config.toml
encoder_arch = "vit"
model = "image VAE"
dataset = "aerial photos of the United States (SatlasPretrain)"
train_examples = 101725
image_size = 32
crop_scale_min = 1
horizontal_flip = true
color_jitter = 0.2
bottleneck = "kl"
downsampling_factor = 4
encoder_norm = "rmsnorm"
encoder_norm_position = "pre"
encoder_activation = "gelu"
encoder_head_dim = 32
encoder_fused_qkv = false
encoder_bias = "none"
encoder_qk_norm = true
encoder_parallel_block = false
encoder_moe = "top_k"
encoder_drop_path = 0.1
encoder_num_experts = 32
encoder_moe_every = 1
encoder_expert_mlp_ratio = 0.25
encoder_experts_per_token = 2
encoder_shared_expert = false
encoder_patch_size = [4, 4]
encoder_conv_stem = false
encoder_layers = 6
encoder_width = 160
encoder_positions = "relative_bias"
loss = "mse"
latent_channels = 16
decoder_norm = "batchnorm"
decoder_activation = "silu"
decoder_widths = [64, 128, 256]
decoder_blocks_per_level = 2
decoder_block = "bottleneck"
decoder_attention = false
decoder_upsampling = "transposed_conv"
kl_weight = 0.01
residual_init = "zero_last"
optimizer = "adamw"
lr = 0.0023
beta1 = 0.95
beta2 = 0.98
eps = 1e-08
steps = 8100
batch_size = 384
epochs = 30.6
lr_schedule = "linear"
final_lr_fraction = 0.01
warmup_steps = 160
weight_decay = 0.1
Rows from block 3 of the encoder of a small image VAE, named by matrix and row number. Rows with one number within an expert belong to one neuron, the router's apart. Each number is 128 + 32 x the weight over its row's rms, rounded and kept within 0 to 255. All counts start at 0. Numbers have three digits each.
After each expert's rows are labels from the 100 images, of 14848, where the router gives the expert most weight on average: "strongest on" is what is common among them. Only what is clearly more common there than usual is listed. The data: aerial photos of the United States (SatlasPretrain).
# router: router (encoder.blocks.3.mlp.router.weight, 32x160), inputs 0-79
# up: expert up (encoder.blocks.3.mlp.up, 32x32x160), inputs 0-79
# down: expert down (encoder.blocks.3.mlp.down, 32x160x32, transposed), outputs 0-79

# expert 20
router.20:112160132110135148059174095103123055169058140142093134152156134124098164115108126124165167145147123103151113149166152139126093140078076108120081109144087127153080095153161135105112110106129183132074136174129116129097132117116121115129104127
up.0:137127125102097147067124109172117128152136179113147097077073113103126129116082112109159054121133068139147078136100104120122140136150110158093071095134117130123092126104121073112136088114091107108133146097187075098122085114129134156117090134
down.0:198162140129144183029138136184117057164096195063181119116106118127121098064123116142120150159151147128131149122130164112085089138132123139066080132165153107099124141144100101126208080118111103113128104113100061150123147109085104145105147095
up.1:214102106144119181138141152136158133193133115156090118164175156176148077146180109148064131094130081127137159148126090155090100185100132154134121157104108157130210122166094097139196159086155135163098177147195159139108094110118105119192195090
down.1:157110123114121141120167138136166130170153141152087127139147142169114143088144097108136194163131000120116175126109114112115083138142080120167076092141123092128100138149148067107139106113119063156113146118255138123163148143100084112119138139
up.2:084127112158103102089160144108175119233113163159114114145153108121088144114142211130089052127130111130121130080160166099097099114120068207026097161081091130113162136153142120089166194144124129187128141094145106132145132154118133118092105086
down.2:211158132122172115156054117148117132107161151073207118103055149113187103102132106138116166123114102121113113113089158123227192113153146105109130112129126159141127118111100107110135138133116084088134095133160141131126132122106142136106140172
strongest on: crop field

# expert 15
router.15:149156133152126175079112106165170160100206101120117146082105161131104138136162127135118145116121117080161132187160111142054116174131088103056156099109128077131109115112151126150139101106149103113095126135129080101129113143164144121152096174
up.0:099129148141142102193177121065067052127129191106167108141100177138133122131139162133079118194130133114083145092181135097113113122104080202166115141138154178115174147099131146119108092111127135103127107115139133126078129152127123134087164090
down.0:118129095155139129159159103100090062085157189118179104124121151119116132100130109139095146184145135135098099124193139129136110136113125141153117136174130167103169144153130120060130098138096120086114104126170143115068128152128125130061166110
up.1:120171122122098124144148118114115066123128157132144113125129176096165147089133140156105103151156113118157161169118085109147089103141115172163099124197144155160141116112100092130111004125077083071117118167153120138117116144124133109147153079
down.1:141155134164150174140137132135099076111103178138161107142138163084120154051179165115088157167137152128121155133127137149165084125121101122099101174216164165119144107141116116044144089111091114050092072134118089146135150134161135119096131104
up.2:020157134125108126154147083070147090154144131110142106116114143139173114170083134134115078166147115092135131145112126081091133131124122083150170118111082172173154099190110117125120130122085055144136172164145174117119114154121114073071128082
down.2:149158109118094112122104115105148074069141172075166083128113090079125112082106124130113110184134088146102116171094115094124110085114150156103104122192166179092137146129116112110122103115056062099125135130192127118101122095144121101088117096
strongest on: crop field

# expert 22
router.22:095139103178134111114172081119110151105115150061139116082144185147134082079141128144127133158186102166138119043168173136056054098169142119129172173104126101089113101177129144160179082135089152127081092122122069106140148177157106160150131146
up.0:154112091134127120180215143140102131119193157132144148095114157119176102114221097141124167083115055151149170166126133159129077135140056154141109170136128127087121161108143118174132105152143161117122182148198156166110140132115074138149152136
down.0:098173129136081098097127150123116149165145089158159142121125146092111135136160076109122157105137000131171103113174102130126083116084129107094121131116124128121094133117090079131132116119135135124144115118255126130105109160146112123140119140
up.1:069131139146130147065139136107117145231112107107200108124143162166142134073162108138101163147131136095121115099183166110084086127139115149101115117213121096109084113169134126121164039117106045160137095110142082123135114163116089121114130085
down.1:122146134142113129201080157155132150087163129150126102156105126112115145198075157124097089081122138144109140089042143149152163106115153125130171133083159163167173130086140161110090136124168129137097087124074175128133104100155148136113138165
up.2:179119096116098114148144140187141072104139211124055147097111152141102110154091118118171130143132102155168150140108114135105091123150164140185151115167138123110086115174114123174043083126129226127130107118129128113129154150143111137168169140
down.2:057110137138146181128178151087098183063146026221125132135125087117094141146146153133166149123112121122084093142153103122131170115066088153146083144132158165131119131102147141094079070096132121131126173099095156118135106145108133129102134106
strongest on: building

# expert 29
router.29:101094104172110132108122117123130162106146112115156128114109108168075147131138150130118122153132133160080154159164115060106149075153119047036122106108180127086146116147117159072204088178181073110118097074123077125069180119098125120104103115
up.0:041087097130117150115116120079119181154149105080146146114083128117151122122068132144141108114124124111085092105155132103057154056130102100062114142091081113149152127189097111050164192151118044166160207106130133126125136097110126139065128076
down.0:190082107112096124113108109105096103126104158044105111113090087127142113154074084118157114141123110167071128143117180140105147196117121153220142154099079131178124127146132128152120162160131145147140192156142176129130104056137151134132144138
up.1:199160094129115198098134127180156163055161176121138107122106113154144103129133073138115146137136067160174113134105148130071092069138193113079107135153189134109082125149128073060140113124157112123116054088187086121145148165137135114125104121
down.1:109131156108126140046152115158135161126161173102136123104106124153101162137119167153116053144135181061172098157116102108036133061110114134055094111115182098131097110088124144149149108130173081127129103062098045136142150127142125151124087115
up.2:166126101117142185121191121158163107035168114100110116168119099143136122146080122146096161160141045141108130174056128117086095071166198144126105117164183165107163125168122084088155150131090096123136084113179102146093136173122114115120134118
down.2:174147146097126150068161125189109122132153193123073126176123109187071113139086185128133100161124137084076111125100114083018105073108124142108140101130154123096207110156099157137176134156143141190111115083116058086140134159132110157114138129
strongest on: building

# expert 0
router.0:152180094092094091157167068090152105178096152107105064122185140125188133160102134104100038184170121127120150142069115101124170091130139146158195136102109162132138107173145089142139152112130093126132139150152120131116077165152137111084169086
up.0:169149121112108211065135120149162128107138025121114123157126088114116138144049106143134107135141070086133142137049127133102120148151204153105095137179174137129131116157096087080148130123085093113136102147196114141112141116122103115171130137
down.0:187184130123122165061148137105138120129077079130133121152126094111110089129103178112094145152139139112155126138098147098086102143102166171074115157153178176134146102135072147131125153110114151151146135191111086132106110176126135123172171119
up.1:198111090093130116150143115110134187168213177146096079122149110121204109115150116153126127121122053150120130160116112125142176148157103187166183090145120090140135126135118100119133105138156125125139099086203081154113172165114111133115121107
down.1:098117142122120152166169121138131121134134160183092114115150153125101125139170105104111144126162000131130154092111108132122110079178110091148095147152158112083128115149141146090134166117142076145110124085246148153138153120141136110106165129
up.2:127141151165126123149173118108111086148136115140153114093117212129122132147063129110094100159138123107079132081127133147143117244134006206140141126131076153162196091059145144181103122105115195095102237176150158099093069108145144103138131115
down.2:137117133174159118153132140059120053085104149112164121156093105149119117065115143123138157154138111150089116079125201137189109134110114131152042145173117176169134118180123123082118124137065104103139133197153201113097126110125155117131164093
strongest on: building

# expert 12
router.12:101175085090120157117132051148132130104140104113110095194114141131114155143106122056120133075155162074116120149142175121106166199120115142207102120153112129160131039113139169125107115121115103130048122150159142096102077117153150127048110140
up.0:177167131114126142060123124078168136055097072082116127108105106084139072125113105127100167172125130140133106124156128126080129115120195147157105130140138148155046128179152115130081094128142115130122155154124132122105073143134135122126126165
down.0:145163151153171122093121142093164130121090033148086128123110096196170104187106138152102146143098112130137102153103125130125150217112164128129128107076166169185069142166115116137088100144134182190115167136117173125106087151142136128150105160
up.1:153137100125135155132129157146154186201133155186157144122163175131139124068165147145146118163108122096153190138060143115171131197118061113104125105139126138102101155116061149152151200146078099172149093143136173138120160116087109162143141121
down.1:096101112164135102139076126103164124087163054134167139102084124125129136165153142180100129095130123183110114105206116152086143054159214155141146154123130143118186177114177141063116098122162153113113182094113177147081124122124114136185122111
up.2:136085117159157161155115154081092186120141169152134141083154123207126086075090102138152170178112107071086149089074180098140161151164074148153157082167112108136145120073134136148164176137076095110137111099135152137150173098108115133108072101
down.2:086152129121089108123116116138166099139098133164141120138112139045135136162108115126094121086176156153151150147252126172117106108132166104084108174045141166150140128133148120125122159135161215124124067120099151090108113139141137125151159154
strongest on: crop field

# expert 19
router.19:126121185113168139116180084139079105078109165140072103138141128047136133173106123124124125122102107063150143123162119203124130141134070154150148104146132109127153154060144168140098101116140172099059146150109064124138113110163168124137094134
up.0:147218107096117135155055152146120069099148203105136115148126105084179142148122123130077148119103083097135154123134127158130106116149132125134145131184160104164183137167144070084139145146147083090137119122196072154110130138142110122113166120
down.0:091148092129146097080165152137154144092172116135118115061078139126101082071158102145138120166155167113128075148159120084100138094178104111111060139156096117072100126126087138155109100183057091182138120128122145153131141151115119133132152054
up.1:065125120109107101085134115146138178066171119108115119171122112073120074085148102109165186113118130161120121154109154107132126089194122100156087155192123106070113135172111114160146143131058164069111130192125150128111162161148120148127118126
down.1:070135123127109101111148126104151186129133085164200105162144112149100081088146120133162208102138147162088106125108167095140127116138111071150086138135069123061117128164095182146122097149065140099126138174126208139083131156126117143079121072
up.2:180152113134130116160061151179134055103166180137097120086087127098125121161092146129097087146121102112098149072078101178110102122118149196097201128130178114149184135097126138185113145123149131089127095067154075140161156093136125112123132174
down.2:113121153126136132074186125124123200138140088135151132159194154146125127115172113123148194121128131121155114207194116091146121148104111065161086119117081130100072124155145156121121005132097100116126134154079198148101112168138125146104099080
strongest on: crop field

# expert 23
router.23:105149088119090106166090155185123085074156193110136099130090125064167124174108170100088138133107098132106071095081146160111080091155109093067175150108171133129171142106117115159104176168174173048165127105139151132163163126176142112076111125
up.0:131137130131138140055157131154149134127125109128072130137169089125138187090193107152112153142133116095152085168198108132135118113141136164180069155177139134139093146184164106061211115125094102161112085097164060154110105144121109133139123124
down.0:138091165115082096122121128150151062102136199141091090090166118158068157106119104094162187182148123123088094145162137095126087152133098119151106093180108123121078092162129105105172118117085120155091140085168084100107117172156176104113095092
up.1:115077139142115157135088114122103187111135118116096115140089035158147083134113114094201138117139122173131121162153060180147144105116198079202165115133164167106096101133070115170109077081115117090173164098113169069159138122173160129192134120
down.1:086117148139130112139143113091124099024145124144110140146164130084137119142152195120139121154126045108143090150125151125149172091144122136119174129130140201099142114100158139150035059145100166090139151078134184098178133182146151112111086085
up.2:216102112105089114092141099137154135103133167142109098152089048105128131144101131108113094095136100148131176178159058154102163107111127164123103153108097130115131123086124118154140155092142144109108135146154123093064058044143165117136138140
down.2:163138128087084146064111104187124143150126169113118106108042085136117132150101127135145097068139069173135144145103152157057113111081150090118096157128118119179125132152121097144178159122195057100126113128182118123104049069119159145103131126
strongest on: building