config.yaml
encoder_arch: "vit"
model: "image VAE"
dataset: "aerial photos of the United States (SatlasPretrain)"
train_examples: 101725
image_size: 32
crop_scale_min: 1
horizontal_flip: true
color_jitter: 0.2
bottleneck: "kl"
downsampling_factor: 4
encoder_norm: "rmsnorm"
encoder_norm_position: "pre"
encoder_activation: "gelu"
encoder_head_dim: 32
encoder_fused_qkv: false
encoder_bias: "none"
encoder_qk_norm: true
encoder_parallel_block: false
encoder_moe: "top_k"
encoder_drop_path: 0.1
encoder_num_experts: 32
encoder_moe_every: 1
encoder_expert_mlp_ratio: 0.25
encoder_experts_per_token: 2
encoder_shared_expert: false
encoder_patch_size: [4, 4]
encoder_conv_stem: false
encoder_layers: 6
encoder_width: 160
encoder_positions: "relative_bias"
loss: "mse"
latent_channels: 16
decoder_norm: "batchnorm"
decoder_activation: "silu"
decoder_widths: [64, 128, 256]
decoder_blocks_per_level: 2
decoder_block: "bottleneck"
decoder_attention: false
decoder_upsampling: "transposed_conv"
kl_weight: 0.01
residual_init: "zero_last"
optimizer: "adamw"
lr: 0.0023
beta1: 0.95
beta2: 0.98
eps: 1e-08
steps: 8100
batch_size: 384
epochs: 30.6
lr_schedule: "linear"
final_lr_fraction: 0.01
warmup_steps: 160
weight_decay: 0.1
Rows from block 3 of the encoder, named by matrix and row number. Rows with one number belong to one attention dimension. Each number is 128 + 32 x the weight over the matrix's rms, rounded and kept within 0 to 255. All counts start at 0.
# v: attention value (encoder.blocks.3.attn.v.weight, 160x160), inputs 0-159
# proj: attention output (encoder.blocks.3.attn.proj.weight, 160x160, transposed), outputs 0-159
v.56 [139 198 140 136 100 107 118 136 103 153 126 122 104 168 115 162 128 163  99 239 139 115  91 124 145 130 121 165 123 143 153 147 125 132 128 137 188  58 123 110  94 140  81 132 150 164 111 145 121 128 117 154 109 116 143 155 165 128 113 101 115 106  92  69  69 134 137  95 124 151 142 122  85  97 130 131 114 107 113 156 115 150 174 138 193 122 126 147 180 139 157 161  73 119 144 159 124 116 156 136 117 121  96 143 138  62 131  50 101 104 150 145  91 159 114 108 132 122 125 135 153 166 104 154 120 146 167  83  99 158  87  92 105 165 152 136 183 106 123 135 113 105  95 163 154 178 166 115 123 124 123 133 127 100  91 125 113 194 116 157]
proj.56 [121 131 131 138 129 125 122 159 136 111  99  98 136  24 126 131  81 134 116   1 140 114 177 132 112 144  90 128 126 120 134 119 113 153 146 126 120 158 140 128 107 106 170 145 153 110 159 143 134 138 141 119 150 124 131 102  84 140 145 135  46 126 140 142 157 134 144 131 126 113 122 142 127 126 120 128 129 142 151  72 118 109 129 102 127 145 122 133  65 119 134 102 122 101  90  75 148 111 101 112 112 128 149 132 110 140 111 138 163 163  72 117 128 129  65 161 127  98 163 131  94 132 132 112  85 102 108 126 114 115 149 144 139  51 124 103 102 131 135 122 132 120 112 113 119  88 117 145 119 128 191 150 123 113 151 143 135 136 130 111]
v.57 [102 137 164 110 179 136  82 152 148  99  81 149  84 126 183  78  66 120 158 113  82 161 157 101 115 100 132  93 129  81 112  92 133  99 170 139 165 161 103 138 155 148 162 146 131  73 216 131  91  50 152 148 157 131 162 135 154  93 178 111 178 166 137 150 129 152  93  96 113 158 118 186 101 142 107 118 146  96 110  93 130 145 138 151 126 114 150 136 164  71 147 131 112 202 198 152 175 124 158 100 177 150 135  60 181 152 130 111 132 134  82 136 126 187 143 121 135 155 193 136 116 182  54 162 155 121  87  82 123 111  74 132 160 159 117 108 171 124 131 120 139 130 155 143 110 123 168 168 124 127 150 173  80 131 142 140 108 131 107 132]
proj.57 [127 104 121 137 137  99 171 174 131 135 155 170 237 135 131 150 188 133 129  58 150 152  94 133 118 160 136 132 103 140 150 143 159 210  65 136  36 139 182  91  85 131  80 130 175 168  82 118 127 122 108  95 152  98 124 119 153 181  88 142 193 123 130 190 158 122 147 109 118 119 130 110 123 122 134 118 127 108 140 189 124 143 125 100 154 175 127 125 102 147 149 100 129  83 118 143  99 113 161  96 106  97 135 106  30 144 149 123 164 158  39 104 139 155 157 128 125 163 151 110 157 127 155  67 111 130 156 149 128 114 155 113 178 140 131 119 170 129 114 161 124 177  98 128 113 112  95 104 128 160  47 118 135 137 131 110  91 121  86 124]
v.58 [198 105 148 146 131  52 105 105 157 137 157 196 153  93 189 143 104 109 114 139  62 124 166 116 160 103 101 200 162 114 174 145 134 140 177 134  24 149 165 142  93 106  10 159 157  88 105  51 141 111  98 141  96 100 126 108 177 147 191  81 197 137 130 170 159 102  84 137 127 169 132 102 132 165 114 132 105  97  98  49 133 169 134 162 181 141 138 148 142 115 101 117 110 146 127 169 170 136 171 162 142 138 122 109 117 149 129 133 116 143 135 137 132  78  96  96 119 136 149 122  69 127 186  75 101 144 184 123  95  89  82  93 100 106 141  91  76 125 109 182 126  20 212  52  65 115 103 158  83 143 151 103 169 122 107 101  97 161  31 135]
proj.58 [142 136 124 118 161 197 151 104 111 150 124  22 133 165 157 141 149 133 126 185  99 146 105 144 152 161 106 129 127 131 122 131 137 110  79 119 158 125  54 142 148 123 210 140 102 198 123 255 137 109 152 153 180 124 118 136 105 148  66 168 208 132 137 102 164 122 165 122 125 120 130 129 126  86 129 116 132  87 143 215 105 101  83 108 139 167 129 139  69 194 167 123 115 150 107 167 141 132 190  22 134 124 168 138 141 125 141 119 155 126 117 136 113 205 161 124 129  84 140 141 144 113  69 102 131 134  92 152 144 121  71 122 128   0 123 156 207 116 155 151 135 211  58 214  90 133  95 135 126 120 148 164 166 135 162 130 118  98 137 104]
v.59 [149 151  92 103  78 140 116  30 114 132 103  11 135  99 211 132 134 116 172 120 141 255 152  36 115 147  44 124 113 125 146 158 154  65 112 124 188  88  96 125 154  93 219 120 114  80  88 197 103 124 138 133  55 186  94 143 179 106  77 120  63 144 152  83  76 131 111  75 139  82 177 147  74 174 123 144 132 125 110 162 100  78 117 135 186  84 138 166 110 118 112 148 132  53 123 178 158 150 169 141 139  89 137 156 113 126 116 149 151  89 218 150  81 187 165 143 116 225 131 150 186 145  53 104 141  86  43 151 173 117 149 172 148 254 117 175 206 141 100  49  86 190  38 148  87 175  85 125  72 123  50 125  72 176 148 146 159 157 132 112]
proj.59 [  0 126 148 138 147  73  52 166 134 117 111 161 107 174 102  89 119 137  91   5 104   8  91 118 106  52 185 121 145  86 133 121 115 119 115  81 135 168 133 136 107 163 138 162  97 198 163   0 172 162 106 162 198 116 136 143 102 157 223 137 140 120 103 157 150 130 174 155 114 139 134 121 141  86 135 126 146 153 149  88 144 148 144 136 128 101 107 105 221 170 141 138 128 162  90   0 106 100   0 231 132 169 112  99 130  87 132 111  97 112 157 105 107   0 142 150 146  26 138 138 102  79 203 220 152 130 178 136 151 133 152  91 114 255 141 109  35 122  93 124 180  56 159  75 186  85 163 135 138 137 177 170 149 116   0 146  74 120 145 133]
v.60 [ 53 141  95 108  86 143  80  92 125 130 107  39 141  56 128 127 145 113 116 219 178 113 131 178 122 103 159 123 161 107 117 122 139  35 159 108 197  76 148 121 141 104 161  89  65 233  86 201  75 114 108 173 156 155 103  74 157 165 160 125  77 194 186 139  88 107 145 147 120  93 121 150  98 120 132 147 114 184 144 106 143 150 153 136 152 127 129 138 125 105 113 143 127 152  80 107 170 152  91  89 141 169 105 133 104 110 124  94 177  87 138 117 129 141 139 159 128 183 155 161 147 129  43 162 193 121 105 132  78 105 132 137 141 225 106 145 210 123 163 127  97 171 142 197 183 148 170 106 138 107  79 159 149 145  64 132 131 120 158 187]
proj.60 [151 114 122 151 127  90 100 174 140  99 125 255 144 182 113  98 122 133 139  34 157 232 143  55 119 176 120 130 113 154 136 131 125 238 106 144  39 160 145 123 137 139 184 167 161  92 225  65 152 141 133 102  90 130 130 158 139  58 136 174  48 111 105 116 162 125 123 132 140 150 127 118 114 130 135 128 139 165 158 167 122 133 155 172 112 149 122 121 179 139 139 122 127 110 146  59 134  83  64 173 115 127 112  79  61 115 181 117  46 131 233 138 145  36 222 129 131  75 150 117 119  79 229 155  63 117 113 132 160 146 179 139 108 146 126 125 103 103  97 137 127 113 104 157 106 101 121 140 133 171 192 102 121 111 138 121  79 132 118 116]
v.61 [164 119 137  79 168 107 140 184 134 151  96 108 100 141  95 133 101 164 114 113  78  94 100 126 135 169 169 122 179 151 131 152 130 197  96  89 145 114 119 136  91 165 154 107 142 141 135  86  85 165 161  82 146  64 109 130 154 140 196  96 133 109 114 169 132 139  97 118 128 170 139 112 143 107 119 112 111 159 122 150 123 144 135 116  89 156 123 123 165 213 118 138 139 180 160  54  56 109 154 160 126 109 143 132 149  75 138 136  77 181  72 141 139 176 110 173 167 165 149 116 112 155 167 171  85  78 169  86 184 151 112 148 171 101 182 154  71  91  89 189 137 118 159 124 139 100 114 127 103 167 193 126 176 133  60 133  62 145 148 114]
proj.61 [198 124 131 153 112 145 121  75 125  82 158 127 111  68 126 132 140 116 119  76 163 152 138 139 126 111  76 129 106  76 122 123 126 158 158 137 123 113 180 139 149 110  48  87 178  97 142 228 110  53 128 120 125 141 123 113 114  82  74 124 167 138 144 134 105 133 125 148 123 138 126 150 119 146 125 124 115 105 108 154 119 126 102 135 139 153 126 133 106  54 137 116 122 102 156 150 198 143 135  38 124 124 135 121  66 163 117 140 175 132 128 138 100 191 100 118 120 131 116 146 153 149  40 106 141 137 127 129 107 104 103 122 119 162 116 155 197 121 171 116 132  88  94 156 129 160 120 140 138 112  65 158  73 121 210 128 202 140  80  95]
v.62 [151 139 145 134 156 188 102 184 118  97 141 117 163 220 118 168 129 132  85  44  37   0  91 204 127  87 165 159 112 117 153 114 137 166 134  96  95  71 126 118 106  78 109 144 105 112 124  60 115 150 105  90 130 147 115  92  83  93 142 143 184 133 105 119 128 134 148 179 140 131 119  66 169  97 142 136 111  92 155  93 140 149 127 108 131  89 147 118 139 165 126 160 144 181 139 200  90 148 131 220 138 163 106 141  68  88 112 133  73 109 115 100 113  95  96  70 122  99 118 120 162  95 174  78  76 175 124 120 181 117 127 125  93  91 137 128 122 125 126 148 132  23 191  82 184 174 180 150 154 112 174  64 178 103 227  90  99 179  70 113]
proj.62 [163 115 125 121 124 143 151  97 119 177 136 162  74  68 164 104  83 136 126 214 211 156 174 125 106 191  69 130 140 172 139 121  89 107 176 134 164 148 102 124 102 133  79 170 243  72  41 152 162 145 143 131  99  72 128 226 154 127  12 163 188 132 158   7 170 141 123 102 155 115 116 127 140 149 129 131 123 117 117 128 118  73 147 125 117 126 111 139 119 107 173 113 120  59 144 146 132 125 201  66 140  92 161 150 255 122 114 135 186 151   6 145 136 229  73 141 122 136 187 100  70 133  79 117 111 141 102 118 104 135 172 135 214   4 132  98 120 118 153 123  93 196 107 146  70  96  83 120 128 101  91 144 157 135  67 137 198 132 148 134]
v.63 [127 133 106 110 144 109 142 158 126 152 134 113  88  89 155 127 145 155 119 123 175 157  76 116 116 138 119 133 177 155 122 159 116 125 135 151 176  97 143 190 110 108 131 107 148 129  69 125  87 151 143 132  97 134 123 117 126 149 174 142 121 129 117 170 120 122  83  88 128 134  82  90 136 128  95 101 106 157 143 148 133 131 156 103 115  77 140 154 106 182 132 120 139  63 110 151 134 129 209 189 116 141 114 141  95  92 136 126 108 118 106 135 102  83 118 115  71 128 172  57 103  88 184 120  78 130 140 144 121 102 129 117 125 187 153 126  40 118 109 113  81 134 138  93 105 179 122 112  79  93 133 106 149 138 113 123  71 154 122 164]
proj.63 [113 131 140 153 127 166  98  90 131 141 144  99 144 170 101 140 100 126 119 136  92  77 142 155 142 100 102 125 107  86 113 121 123 122 104  91 136 136 102 104 141 170 149 166 105 136 151 157 143 137 138 124 135 125 130 153 110  93  94 151 106 131 101  83 102 119 179 172 119 135 134 148 133 106 130 134 133 148 125 130 134 107 118 162 101 131 118 121 148 141  99 160 119 150 116  43 151 138  66 125 136 143 132 141 140 115 126 128 104 127 255 135 110 147 124 158 129 106  66 176 140 112  95 141 142 131 147 116 152 125 114 131 125  81 140 145 160 163 153 114 175  72 146 135 133 104 146 146 140 126 161 167 123 125 137 146 171 128 165 124]
v.64 [116 134 106 150 155 145 117  91 110 118 154 154 105 105 150 126 171  98 139 123 168 172  85 136 157 129 117 162  92 147  81 114 122  97 171 147 153 156 128 127  87 108  67  77 128 121  90 148 143 195 103 124 105 167 126 145 168 142 140 131  62 136  88  97 136 118 136  99 116 152 134 123 138  94 151 112  87 123  96 124 123 128 137  92 139 153 150 141  89 137 149 145 119 116 147 168 150 125  74 146 151 147 117 127 121 125  95 131 163 158 152  92 171  77 184 136 143 139 113 121 138  88 130 135 135 134 146 140 174  87 167 132 118 139 118 180 101 142 111 123 171 139 107 104 138 175 147 143 166 128 111  82 127 165 126  86 143 130 160 129]
proj.64 [182 136 150 151 111 121 131 121 130 147 132  91 245 119 105 124 104 137 137 171 111  63 147 112 126 116 117 122 151 113 159 119 105 142 114 116 123  92  88 115 152 123 211 164 157 103 112 150 123  79 153 133 122  73 124 116 100 151  51 141 214 134 139 165 112 137 130 156 131 150 122 136 136 142 117 124 133 132 115 179 116 115 161 126 124 131 137 131 168 130  98 129 135  97 113 126 137 143 186 133 116  83 138 137 154 119 150 123 138  91 148 164 127 210  40 134 130 136 162 141 113 153 105 124 109 112 107 119 117 120  96 125 186  37 128 126 163 120 133 142  85  83 131 195 100 123 124 138 115  95 106 165 163 111 173 139 108 150  98 134]